From a checkpoint of a small model that answers yes/no questions on an image's attributes.
Data: trained on telescope images of galaxies (Galaxy Zoo DECaLS), 22083 training examples.
Rows from block 2 of the fusion encoder of a small model that answers yes/no questions on an image's attributes, named by matrix and row number. Rows with one number belong to one neuron. Each number is 128 + 24 x the weight over its row's rms, rounded and kept within 0 to 255. All counts start at 0. Numbers have three digits each.
Before each neuron's rows are labels from the 100 texts, of 14976, where the neuron reaches its highest value: "tokens" is the input token at the peak. Only what is clearly more common there than usual is listed. The data: telescope images of galaxies (Galaxy Zoo DECaLS). In brackets: how many of the 100.
# fc1: MLP up (fusion_encoder.blocks.2.mlp.fc1.weight, 576x192), inputs 78-116
# fc2: MLP down (fusion_encoder.blocks.2.mlp.fc2.weight, 192x576, transposed), outputs 78-116

tokens: "bar: no" (31); "spiral arms: no" (27); "bulge size: moderate" (27); "bulge size: small" (7)
fc1.409:117138079163074144087127131141117119103141100109147140135125123121147107142094120100133122102138149152127154140159096
fc2.409:125130163135112133175093076114133106133121117169117185159114150135141125115171159163155130151134124091130110126075134

tokens: "spiral winding: medium" (31); "bulge size: moderate" (27); "bar: strong" (15); "spiral winding: tight" (7)
fc1.142:105162123076114167110134109116134103116093134113118135133158113126159153121096133117171124099150142131086119153141147
fc2.142:168115159137171138093135118116123125098137149096160109106140112127143140112123095150128128078126114140158182147139166

tokens: "merging: none" (35); "roundness: round" (31); "shape: featured or disk" (24); "shape: star or artifact" (7)
fc1.462:153091166113129123132116116149129083149115134144103191162102116148118067126124110116094093102134087108094119132124085
fc2.462:124147109091109132090127130154131173133089149105158098071169124138126139077170107143147131130141135107134109156140174

tokens: "spiral winding: medium" (27); "spiral winding: tight" (14); "spiral winding: loose" (13); "bulge size: moderate" (11)
fc1.514:138132121115132160084126104171119163118113127103096106110155071106143161113081138134124104143129137131069163125136090
fc2.514:137159131114125152126138120104152163150155135137123153119098146137108150124115133075136163121102136112143144148100182

tokens: "roundness: round" (67); "roundness: cigar-shaped" (26)
fc1.383:126114165114193132150135158100134152148079111112154117161121069120111138113055112079111116128117130131112153128134140
fc2.383:128118128134126145105103138178116109147118155139124167125085140148121133131109118119166108175123157092117164125145107

tokens: "roundness: cigar-shaped" (65)
fc1.362:103093139110145151105173114138133117141130094118136101105127143189125128101127132129101108113116170154122131121123108
fc2.362:138125094157140135123116126139143116139114125131143134136181150121166135138114095166142180106123081143128109139150154

tokens: "merging: none" (75)
fc1.493:116110171134156139110127128062141128113109157145135058113109156179148098084121142156128082115130111130143134128160114
fc2.493:089140160125139094134167116131083144131076153112130174172101128111172100135149077112136154144103130118201152171133167

tokens: "bar: no" (80)
fc1.117:172130134157099115165141117131111089154149087089137113112109110126123141129132119125136143093126095093078152138115158
fc2.117:127186083143135115091193123141135139101115132138104104097135128170093106084107091167101152124107127143124120103134183

tokens: "roundness: in between" (38); "roundness: round" (36)
fc1.476:127103099090144127116082141120158144157125136114115104118136133130108144119108137116106170103115110163158127126147088
fc2.476:133139120155081139134127122136152114120130121133108149129110163138123122149163156128087126083151144127147104081155142

tokens: "merging: minor disturbance" (28); "merging: merger" (22); "roundness: cigar-shaped" (18)
fc1.496:085119085150156117110118128137138162123106106126145135124091151165120117142108176115148139109126133141158129142104106
fc2.496:145143129118134107155114104109119135114141129104105109096108137135081116137100133161123163170129123149118137120131107

tokens: "merging: none" (61); "merging: minor disturbance" (36)
fc1.49:129162156096108153124118120101163110127146090127108099144156089104154177132126133112129145148106165116166142138085114
fc2.49:137105119095137155110159123147137128111096138139122125103171135106125130150133133120171108133133131113103092084119125

tokens: "bar: no" (43); "bulge size: moderate" (41)
fc1.168:115126130174116117146118122139148154134107103105115135124137112127132138169134095114122139133133098129118104202164094
fc2.168:174143149117123140180168168121142136089102153186094109121123135123123143076117151162109096126146122133107130100138160

tokens: "bulge size: moderate" (60); "bar: no" (27)
fc1.67:140165099152104135145181143176110157125148109116178168144152133112152122127142126146130136092122109145140119133101099
fc2.67:128146187127113121185095098117156084143106112142128168120123119132164115110110140145144094140135127095118095147148133

tokens: "roundness: round" (97)
fc1.150:096120141092156144095169127087164117132181120131143144157114119147148168114105149142149122117145161169134131121103098
fc2.150:204108123135090164126131131147149133114129098109108104085108114122091172121136166142114117110108116106139100157126147

tokens: "shape: star or artifact" (83)
fc1.179:139176108156063119125135127176117122111117092111162121145154137130165111092140116155147099099097152150124109153116087
fc2.179:120106136129193150154129149100167117131123129159148122098116178148118128131105141099136182121152099077169141094121133

tokens: "edge-on disk: yes" (48); "roundness: round" (45)
fc1.200:107126154126118107112107127088136081139135130123097105134105110127154138108084179139115098137118125097128124140138135
fc2.200:136135124138157148122136127151149117137108134129135151136146150142116076120132064092146143117142093126175152125106117

tokens: "shape: smooth" (100)
fc1.10:136146117118135114106130115136089100149137145146119133191094101124154111084127081108132090117118137107123123095126136
fc2.10:121113126147106119148138145157107142091126154110134109085165150165111142118152146151094163125135108111099112127142108

tokens: "shape: smooth" (55); "edge-on disk: yes" (45)
fc1.475:098139117145104132085124112152098145141159114087125116096125144130115111121144118113131105132106115132140124093172123
fc2.475:082102093148136098132138172120158143083101120131123109134126119083129107132118151146087141140169154115126153131063116

tokens: "bulge size: small" (27); "bulge size: moderate" (18); "spiral winding: medium" (13); "spiral winding: loose" (8)
fc1.344:102129154090145138064122092110107160144095073102114114101160144136121123140122163116106101138127143115124132176124123
fc2.344:142162128071128119170160098139144137123083170138136119108134112123136127094148119154129111069070099127117106130134175

tokens: "spiral arms: yes" (74); "spiral winding: medium" (8); "spiral winding: tight" (8)
fc1.8:107113140148172144132092148139177107092142144124144091120112181160108129141109181133118124125142125098115099137126154
fc2.8:112162119074114101168190147100099138140123109112128127127107111097126122133114120129103141151103106121119133137119138

tokens: "shape: star or artifact" (23); "roundness: cigar-shaped" (21); "edge-on disk: yes" (13); "spiral arms: no" (10)
fc1.226:126135108089148152091091134169165137120155136126097156120153092162115136146102139120124085106152123121092097160125089
fc2.226:098133136142132116149160132083146178116105123133148095156151142099121113090114138135108148155117146131172130141112159

tokens: "spiral arms: yes" (19); "bulge size: moderate" (15); "bar: no" (13); "spiral winding: medium" (10)
fc1.15:115163114129153142073111116136145139129145142155125116104081104140119092136058162112140102117110108114119161130149130
fc2.15:114178151150123132127129086171159133156134141131164134125109117123138121093127151161118111150116136079138171146135146

tokens: "spiral winding: loose" (29); "bulge size: moderate" (25); "spiral winding: medium" (13); "edge-on disk: yes" (9)
fc1.2:128113094137123092100088104142117087127149129121122081127112112118150131124153148126152125128149130132126165097163119
fc2.2:119129133151147093177159118145115156178087124134110098168140130104119127132125111136097123107163116140114098102085166

tokens: "spiral winding: loose" (26); "bar: strong" (15); "spiral winding: medium" (10); "bulge size: none" (8)
fc1.175:116127125125145124139123081089089118108168124120076094096126114166131125149144155143129142138087141131125160125176121
fc2.175:115127130132150158137136143147140107144130152146153104083178182126151134077158096155152115073137091098188113105123113

tokens: "bar: no" (23); "edge-on disk: no" (20); "spiral arms: no" (16); "bulge size: moderate" (8)
fc1.234:138125125145076116077114157129121122116107078146136127129080127170105122123085123128144119105116132129156093128142167
fc2.234:102115097162130126150127100164164088134115145133120100130153158133146105105174121158132143142107127117110143104116142

tokens: "shape: smooth" (100)
fc1.260:115146115133105158080104101173080132123119146096134155123104138104144150115121110129132108117106155136082107123117125
fc2.260:104110120127131136146100158127134161105107106135144061120110130129140106120133148155067130141121206148146153092135167

tokens: "spiral winding: tight" (22); "spiral arms: yes" (22); "spiral winding: medium" (21); "spiral winding: loose" (20)
fc1.256:111122126166139148126150135105135127152120163171136096118122124127141138124141139115146082106148158136148136119145118
fc2.256:146146156135123124142141137153115106111131101111091158143124170146126108138162149149124194098093105094114153145088115

tokens: "roundness: in between" (50); "roundness: cigar-shaped" (29); "roundness: round" (21)
fc1.347:130101150095098133132143129129132134109093142140071116154103164122127124161098113096135106131145150138113113088074101
fc2.347:131108135150166146145118108148139094156113134163124124130174147136122195088162175135128128131142129143077138184152090

tokens: "roundness: cigar-shaped" (97)
fc1.537:135106155152167108107121169100116129154157088118131151130094178104125114174114155097104133119125116125096129130152111
fc2.537:133135137116076137118136100141149064129147171115124111075146131155112099109126101172123165122125135117083150105111120

tokens: "bulge size: small" (15); "bar: strong" (13); "bulge size: moderate" (13); "spiral arms: no" (12)
fc1.183:104149120121151125110117123147141107154159144117110117168161087143104135114053117092128147109112137087147178131118130
fc2.183:111152165133157174131154102146095168104144137092132161108135136095115173157104140095120154145120117110131117177155121

tokens: "spiral arms: yes" (53); "spiral winding: loose" (11); "spiral arms: no" (10); "spiral winding: medium" (8)
fc1.124:098159136124121115066102119155144111133141153150107145139123095118095109080087159146119094140125072093127157119148119
fc2.124:148171133142135146123135088130170148134126131132159120122090129126131096080117146138116124159134125069147150120118162

tokens: "merging: major disturbance" (47); "merging: merger" (28); "merging: minor disturbance" (25)
fc1.545:122107102099133123092153136120085147143110130170103149159080150125118114153134150110128120095160174184125109131159157
fc2.545:096141094150137082122085141128139151139114121102112102119141137147130125097166122139122173098112107076155160107070127

tokens: "merging: merger" (73); "merging: minor disturbance" (23)
fc1.84:099138155092110150107089126147110125163146160112115142119144106127079139113154145109111114140135102167110150129165146
fc2.84:093103077096157113125137146115123139106078165138093087111107134164109111138078170123135142155136151117092115130156124

tokens: "roundness: in between" (51); "roundness: round" (34); "roundness: cigar-shaped" (15)
fc1.254:124111148095161155097131122115142125147169102103109092101117136103154154125132160117138103109125160123135155067111103
fc2.254:112182103152123113117113082114100091113134128128131168109169145141153091159157144158117181120106104154141129118126108

tokens: "spiral winding: tight" (30); "spiral winding: medium" (18); "bar: weak" (17); "bulge size: moderate" (8)
fc1.31:116127107098156149144155112122149151130132135129131108139101119100147192140093123139145118103169153100076127120128134
fc2.31:180154170134115122112130151118136146146165099150115165126127118123120130143119158116112146112127087141175147170132141

tokens: "bulge size: small" (52); "spiral winding: medium" (17); "bar: weak" (10); "spiral winding: loose" (7)
fc1.26:143116160150117134138116101103111113117154110157119097144140092127181172163130159127122142108134162116160163105154112
fc2.26:105159104127112107133134112133152100102120137091122116142139135200115079111132122132117152126102127079145141091087117

tokens: "merging: minor disturbance" (85); "merging: merger" (12)
fc1.240:110142150096119164102119100135139138145154104145129109116159097137098139126146125117103132150141149149140122154140149
fc2.240:111112091108097129126123154136112108095126162098083105134145123150112186109114151127143090136114112139138129114103175

tokens: "edge-on disk: no" (30); "bar: no" (26); "spiral arms: no" (19)
fc1.385:151124111163102113135118145095112081123124065128137151103109135145118153115126129153160111130086116156139098143139147
fc2.385:115111094160150120183138118159163113121112182123096098140123134128124060094167139134134150118139110110113156140099146

tokens: "merging: minor disturbance" (91)
fc1.51:108091138104110184082129158130127128127111108116158134120102179140112118116133113119142110098119153197143103145140097
fc2.51:132102117133125102129104131135112126107146150089078111126131108125131150131134133163142118130126122103159134174129146

tokens: "roundness: in between" (43); "roundness: round" (26); "roundness: cigar-shaped" (18); "merging: minor disturbance" (13)
fc1.377:090154118138154144150142086122129129144097083126163108121104141164179154117132144134129139123158176106127145172121143
fc2.377:136125128103116162140149136169117167131139136130072137129125119086089121119117092133130128136134116159108136153153161

tokens: "shape: star or artifact" (100)
fc1.138:166146163169143104141103076117129124130156091104123114122096120139151169125094138135111132139137123152165146162157109
fc2.138:146146108117097120129129146176126116147163143175111135139113090131129132128121128132149154156171142135103136168110170

tokens: "merging: merger" (63); "merging: minor disturbance" (27); "merging: major disturbance" (10)
fc1.262:095133152098137125127132110135096133148123117098157116129113167146130130109136146144101100139155140172124110141132161
fc2.262:129119116136138104126095142113123152138113139108116122164156123155102153151123122141103125136089131115151160145128138

tokens: "merging: none" (92)
fc1.517:122099151088140122094065134102131109112183181148120175133143130141118102121136125118129165090105112112148125136138113
fc2.517:107123109122111141103135164121158113098112116074144082089136151075117142143108116118082138105114132127111163135101135

tokens: "roundness: cigar-shaped" (39); "roundness: round" (26); "edge-on disk: yes" (16)
fc1.561:109128102103141121106118135106093175107130164160132046100101173143162137163129172096122139170113142130173113157123112
fc2.561:142154152171162108191148088122152074126113119136117169142143138162108084142128148128127137125165084143111115149141124

tokens: "bulge size: moderate" (30); "edge-on disk: no" (22); "shape: featured or disk" (21); "spiral arms: no" (9)
fc1.177:137173116116082129162132131129084119133114094146150154131128100138121150148097129208131117157131141152106096156107143
fc2.177:130119128138144077120123142150185095109118095122142073117116172150164115100159116111145132103125121096161131117138114

tokens: "edge-on disk: no" (59); "spiral arms: yes" (19)
fc1.66:137141106159087082125137119171129108119137135102097155153140103124112129117134116165134133115103131132124128184145098
fc2.66:149116134153128175178200090126147102132124148135099122128131137132119129135145143130079127175169123148133123105126159

tokens: "bulge size: moderate" (47); "bar: strong" (14); "spiral winding: medium" (12); "spiral winding: loose" (11)
fc1.504:118154132071159133155116102137110149110103082118157109150109144085169132118104137158128125078139136135134166174154119
fc2.504:168135119159138151143168146139159173116164134132090113136140132125130178134118114107130123101141099103145144135115186

tokens: "spiral winding: medium" (17); "bulge size: moderate" (13); "bar: strong" (12); "spiral winding: tight" (12)
fc1.139:144140134138196137117107129185179125143116113116113121083124135157087157154070124116131133108155121112099153136128162
fc2.139:132147123134141138143144118136144128113161151116116100145111155130155115106149141134122156156082134075185173134132125

tokens: "roundness: in between" (41); "shape: smooth" (41); "roundness: round" (16)
fc1.300:123105105137116068096121112172111113140106161107089075153127114081174135126131129165118122160123143180108117127095115
fc2.300:126157131122182124134124143104109157133122101108183164094124133130133153176114132170107111113119145108125101092121154

tokens: "merging: none" (99)
fc1.251:100125102114128144102138133115175167118130113113095114155139088130143166178139137149146118133086148123130126093105139
fc2.251:134136108133142139166120116111137136139112106142141110152138162139161136140130133123148110133107111130097122128148158

tokens: "merging: minor disturbance" (99)
fc1.199:094118109125128136122128147118089148118102123112161157132107157093135091153112162156138133111125156203145138145120136
fc2.199:125099125136142096126120098119137141122138125101107092143160136150142137111148144167124112123114124114156148139152118

tokens: "merging: merger" (41); "merging: major disturbance" (38); "merging: minor disturbance" (21)
fc1.207:082149123076094133099116151121130155146128106108121118085127144144096139130142157108133145154125130147142082116191117
fc2.207:138156137105132138117091124130137147132092128126115127142129131096118157148166103149142123123120125104139159156128154

tokens: "edge-on disk: yes" (33); "roundness: cigar-shaped" (29); "roundness: round" (29)
fc1.71:150104078113148158102157127137129155100113109138109103128094127141125155111101101130123110132139143126163130125126126
fc2.71:120106165089077105135115127106124121131112166134082143114109105159147103080146163138134125141122113090151139135137111

tokens: "edge-on disk: yes" (100)
fc1.571:113148133156100107130140140138146087124116152161093098188122100137188124129150109148165121147127142135137119159098156
fc2.571:118134113118157097147137141129155094149126123116131105110193105107129114123142116122108173150124132049132135074099079

tokens: "edge-on disk: no" (56); "spiral arms: yes" (16); "bar: no" (13)
fc1.313:146168081133108117128126158167119136108137094100124160149141118104163152144081130138152134133113130158140132139093117
fc2.313:121128136174100110134131084140132163123141126145092119143113092115138157142136151102095132148135105107173138135126143

tokens: "bar: no" (59); "bulge size: moderate" (20)
fc1.239:161133141125141117101117103146115104143143111113093193137124092105145144126093144137129144127155122102143154102101127
fc2.239:134131103163079144119191094135105153106134155158119139141149140111121154168127173124118120102136123160134130131145099

tokens: "merging: none" (100)
fc1.289:116134158095102150169128101103143146133137121112134172142112096153127132154146127100088132163148131117131139156108121
fc2.289:086101118126116138069112155115153113110127180123155109163160130116149114150139089119162147110107133099119134100075137

tokens: "bar: no" (56); "spiral arms: no" (15); "bulge size: moderate" (8)
fc1.539:141108124141122084167136094094130102123113119123138088120121096132130159158126138122101139110115080152090117143177126
fc2.539:122088125166127148166162077183152089140102130126085105112100170136174069064123154143156127117138091134097177142121110

tokens: "roundness: in between" (50); "roundness: round" (42)
fc1.152:129100131114115113107153074160172134139161133152129118169167136114207158141124162075140126109106130134134122110122103
fc2.152:118130125150124112161110127104118098112141110081135122113150164146137111128174129146130168090140102102126140124119120

tokens: "shape: featured or disk" (100)
fc1.512:159131134160106147110148120148115114110123112166093130144114089170095105075100120138123116141099129133135114109104143
fc2.512:131086104103139101169120141175149095139133143119102135110172149130142125111178071133151118116140101115124114124125102

tokens: "spiral arms: yes" (40); "roundness: cigar-shaped" (23)
fc1.412:126148086126165132138155124130113173130104139104155115107121076126109168132136158154117137157125146112132136124113145
fc2.412:138147211113106178128121110111083114138115162151097155135109133169126100095132128121107107135142098103120157147148114

tokens: "roundness: round" (32); "roundness: in between" (25); "merging: minor disturbance" (22); "roundness: cigar-shaped" (14)
fc1.466:113119130096145118121111166108135120171103121100139102179133113161125145152084115127110129134100125125108142140135138
fc2.466:087144164162116116157129135113188175099137152100164130086105107111155096104159158127100136124113129085119159102122157

tokens: "merging: merger" (63); "edge-on disk: yes" (23); "shape: star or artifact" (7)
fc1.416:137117124168095148092114157155139102127131139182098100144120121127106053128149114137103118143142120110124115135145166
fc2.416:106149084109148160154182120127133129111091126133101150142162158119160142104182118120139142080130128108142099111115134

tokens: "shape: smooth" (98)
fc1.408:134150134140076154092106126111097135119162161089141140142126114094135111109114159133117125121148123112170126202177111
fc2.408:148104134092147157121104121140136134149136126118120128108139173120122120170088106111111147169117097066128131152127125

tokens: "shape: star or artifact" (81); "edge-on disk: yes" (19)
fc1.327:141104106137131137142163093140128081150136130093137127143141111133114113163115092125120127111159092167135119138156154
fc2.327:117143165122172127132159134150148123111108093152127128146138134172133111135162170118137132140111134103098156107106113

tokens: "shape: featured or disk" (100)
fc1.372:140098157152145144142115079141153072144161123148143164134168098148122120124136123113081122133107131129131136116115120
fc2.372:130173130115134127104146151129182136107120126083150114103152147134107133109149096153091135083127147102138128093110168

tokens: "spiral arms: no" (29); "shape: featured or disk" (24); "edge-on disk: no" (20); "bar: no" (16)
fc1.361:137145137167091082106137123123066129130146124097157125145084115171108116112134127132107117125106155149160146151154135
fc2.361:136167136153115106111065105131118112134127152116146142166110095149122100147136127173114117162096140089102130124103143

tokens: "spiral winding: medium" (14); "spiral winding: loose" (14); "spiral arms: no" (12); "bar: strong" (10)
fc1.415:138158088128143121108108099167135104160176176147100091156152052158090094120086131138128113150134125136100130134163118
fc2.415:105132107132164150119132116171127162127110147070115117080129138179101137150103099117135155154086157065161142155127129

tokens: "shape: star or artifact" (100)
fc1.133:142133093088120145074073111141120100083141110148112146106109120149129114146112131174116089134094161159145129125125105
fc2.133:107139108153182134163127143123136106129128117143100102153156137120125089135149156089141152086150132097118133124107119

tokens: "edge-on disk: no" (35); "spiral arms: no" (27); "shape: featured or disk" (22); "bar: no" (15)
fc1.215:144131162173083155132160084108072104170145097157184097149098175172140127100165126150092132132114105151150131124146115
fc2.215:128153143133090137167108135146142108110138151156128146166067163135118117132168159120137104133086131094127140094093098

tokens: "spiral arms: yes" (63); "spiral arms: no" (15); "spiral winding: loose" (8)
fc1.332:090150122126142096112163144160129163093115135094135143109155080129131126108125133142103106178133161087154139131126125
fc2.332:129147085208175137111174130153137141117127089095124145079134152153125156110105118110120108122121155076150148077128149

tokens: "roundness: cigar-shaped" (32); "roundness: round" (29); "roundness: in between" (21); "edge-on disk: yes" (14)
fc1.205:115165118079158124140123127139113184141119158140140095117111143128151147154112197099103116153129159111162119159130117
fc2.205:116151139150132141196144068106114098129137114142126158122138151146112134122138131153117146124166068109150136121119132

tokens: "shape: star or artifact" (100)
fc1.554:120163105146124137161106082111116107124149096106144075116134124134129172125100114176144142150140106160148153200155094
fc2.554:149116123102114110115125179141157124152160150156112143163136111140103146154148141120140155173151145122107126148110125

tokens: "roundness: round" (64); "edge-on disk: yes" (15); "roundness: cigar-shaped" (11)
fc1.423:118129149108123146082120185111165116132145158166116123154118160143141142131138119097142167115122151107127122098150125
fc2.423:151125152125121133148178100125143065139124108141076104134171113126149120149119125116138137134153113112124137183121132

tokens: "spiral arms: no" (27); "spiral winding: loose" (17); "bulge size: small" (10); "spiral winding: medium" (9)
fc1.481:139141112097147151110112139131136112106115127086114110111170059129115157181118080116101135109153145083122140125149159
fc2.481:124151133136177128143136116136145132143158157145098140140117132150127099115125153086135103102119127062120153131137143

tokens: "roundness: cigar-shaped" (84)
fc1.513:133112150100185122120138141166136141120108150109119128113107125103108119109114132089127107152145140112156128128134110
fc2.513:136113109138169115095128104134117127128134154141161164139137119111082134119115166146128138131159105133113134123124076

tokens: "roundness: in between" (57); "roundness: round" (28); "merging: minor disturbance" (8)
fc1.129:102136099130116135147150129134135119119139076122129116133116137147144181135101158137133142150155163136111140188122135
fc2.129:166162146094127185140115104141104143141139110103139151101165110109119143111107079172128112148092125115131128125080095

tokens: "bulge size: moderate" (14); "bar: weak" (14); "bar: strong" (13); "spiral winding: medium" (13)
fc1.273:131152140147119144119155127130115079149117145127101136159116101131147131124126173136135132147131156155125102167106149
fc2.273:138099099099183114113149134140139123146080148100166105090149132130088108138111109139134162116109132102135121135118144

tokens: "spiral arms: yes" (57); "spiral winding: medium" (9); "spiral winding: tight" (9); "spiral winding: loose" (7)
fc1.72:151121097099173147097131152174128139121110154138064133125153117141107118113119112127105117139175141101123127149130144
fc2.72:122161151136144112147146140103147134098146103137132123113082145140143152113129171125096162185119153060129140147093165

tokens: "spiral arms: yes" (53); "spiral winding: medium" (13); "spiral arms: no" (11); "spiral winding: tight" (7)
fc1.113:121167096154131097101101133143103121163126157113112137091120147126058087140120107131128157144141127103106165138138151
fc2.113:126116113116159134093168137112175124111139137147130116131124140128130170124096118128142110108116132147115100151147127

tokens: "edge-on disk: no" (54); "bar: no" (15); "spiral arms: no" (10)
fc1.501:164129130153075111127138170121113111111109111108096167146163095142101141139129078153100122118113137149103072100159131
fc2.501:117133127184121135183147122167171136132119150182104107110132114116138144120138152134128129169118113109161158122095140

tokens: "spiral winding: medium" (18); "spiral winding: tight" (15); "bulge size: small" (13); "bar: no" (12)
fc1.85:131142173142178126100099115149138128159106137123107118121118092171112116145108129094127114082119147095144164134137130
fc2.85:124128110149135146133135083152131134109145110085120086111139159140093148125121140178125157131091152077139158137119122

tokens: "spiral winding: medium" (40); "spiral arms: yes" (16); "spiral winding: loose" (15); "bulge size: small" (7)
fc1.161:087131164133118112080133130165132150140149085152100086125119131173158154155130144120115118131117172143144094143135095
fc2.161:135120137105125145139111102093145112137141133158135123126175138147131117104121126152125110144088108114132138084133152

tokens: "spiral arms: no" (32); "bar: no" (30); "bulge size: moderate" (29)
fc1.50:135134135127086114166159120144105105113127096136142135140138129119170152129155140155137067149130123137142104099164074
fc2.50:147145148174101164176146096145151088128162121153106133135111188131178132104112153143116134108113092139083132142112097

tokens: "bulge size: moderate" (25); "spiral arms: no" (24); "edge-on disk: no" (22); "bar: no" (14)
fc1.334:121123104136084094155148113152122096127153105109140123109165086162112134138125138148097116129130098154122108145096119
fc2.334:145153165150153184129095123151141124132084126133123144166071089167157105097118121178088092145174182119144161143111113

tokens: "merging: none" (98)
fc1.64:114147117153128143129106132136117111106137158110152139097124121094121118076131137185147115149093137151124123106099155
fc2.64:110121102152165120149144142125158098095105131111161100127146149168155106110127093127164150111127108090165119100148108

tokens: "bar: no" (60); "bulge size: moderate" (22)
fc1.306:114119153123126128130128106145109128127175051180163118169132158154147127144161154146156134122121142161168111119130131
fc2.306:132165117142131105122115089092148152115134136115181099103126113185128081107155099136132099099119106094151122083139129

tokens: "merging: none" (68); "shape: featured or disk" (30)
fc1.324:140094156134124128143167136111111124127104165075148121096103133108140109072168155145105150097119126172126145131140127
fc2.324:101132129129153159135147139100136131109096125125157114111147112141137117112146104152131084113110138126143156104118095

tokens: "roundness: round" (83); "roundness: cigar-shaped" (9)
fc1.411:118120142109204166089122159108131151138113139121135112136146086124118189145093126113117122145140146153121149136131154
fc2.411:123108156150096150167151100135110058119153126141102152111119133191121129080123119113130114148138091103174154105133099

tokens: "bar: weak" (24); "spiral winding: tight" (22); "spiral winding: medium" (16); "bulge size: small" (10)
fc1.296:142173145112186118170136136140134159153135121128095120122127088137107127120118120128138143117133125145138118135137115
fc2.296:118144092119130126134137109159127087124116096113114085106153171172150097115154102185167150115110112074111151085110114

tokens: "roundness: round" (67); "roundness: cigar-shaped" (19)
fc1.155:135117120101158148136153126114137137146077134104137116127138078132121160125078111088118132133113150131114133150125154
fc2.155:123106122168174138122084148176107119146125142136121167121112179139129169112125164109141130169134137121127161147156102

tokens: "roundness: in between" (68); "roundness: round" (21); "roundness: cigar-shaped" (9)
fc1.112:118109120116119165127105137122161142106103147104083118112162127153134138108116144153112108123099115126157090161109115
fc2.112:108105133153134138157138134151131110168143164121122141130139117127087152144143114102121168155106109082159158122153141

tokens: "spiral arms: no" (31); "bulge size: small" (28); "bulge size: none" (9); "bar: weak" (8)
fc1.201:119137137130104110144140170131124128134082169136102145095112101137127108128123125100113146167151123110114170088114186
fc2.201:143129110121151125126124089132115130146147114154150096122162131155136120137151122110140116060099117146095109097133100

tokens: "bulge size: moderate" (20); "bulge size: small" (17); "bar: strong" (13); "spiral winding: medium" (12)
fc1.521:124143178130172171083097115135158125101102129170131099124098150179126107135094149074122099119155115098120192148153105
fc2.521:099120147097088136149134149169153117142118138108112173133096138128146157085102143152106146137121127125129143128138141

tokens: "bar: strong" (15); "spiral arms: no" (14); "spiral winding: medium" (14); "spiral winding: tight" (14)
fc1.120:131123124089136129096112124152134146096094105101091140136119118085152133149127134139135116068144174175076175105118116
fc2.120:152167123138121128139159141134162109140193107140106116140175132130116180166125129138147145106113118110167114141161161

tokens: "shape: star or artifact" (75); "roundness: round" (15)
fc1.5:104115139148105096170138121071153143111154099112141083117104100144126162115101141144147131136151145147175141117120111
fc2.5:131137128064135142090125155204142115137115155152109113074124148124110139127148086158152110118130118115105118098123157

tokens: "shape: smooth" (100)
fc1.505:158103093121118143149142139096120131133134109118128064102092165149179127090119182162122122151107094138159103193083093
fc2.505:112141132147089123059147106110161102100112131104121178121141124131146107144091105095143137111117164100104161111155165

tokens: "shape: smooth" (83)
fc1.322:144136103140132144147121110134101138122119133124107151122096111111122107137136165109088098121063153116086135114114117
fc2.322:134097081148135117145148156162147083136153134142117107113136135174127112136148111132123155132143094164118088132146152

tokens: "bar: no" (32); "bulge size: moderate" (24); "spiral arms: no" (20)
fc1.474:152100164105096129176114103148139175117140118148139144150099138112154131138123167131106109136161100130129135109146093
fc2.474:144170136118121138152159141094113126112120134136146176121109140170161141129149104123115105138150147104155110147112136

tokens: "roundness: round" (43); "edge-on disk: yes" (35); "roundness: in between" (20)
fc1.391:104161098125160168159144116173121151098147118165140095153139113116138157150153149141155123162165166115145135163132107
fc2.391:172158145122092179103122087107132077167154153094061142111181110157110111116100127117106126105124112127130129125122127

tokens: "spiral winding: medium" (23); "spiral winding: tight" (20); "bulge size: moderate" (13); "spiral winding: loose" (11)
fc1.544:110129092149157157144126131144136152111150109118099131088145093089113128143124152158160125152103136103136141133071080
fc2.544:140162120118178151145182127116146172095159117143156115139102155161136141149112151117134144116103125126172113138133138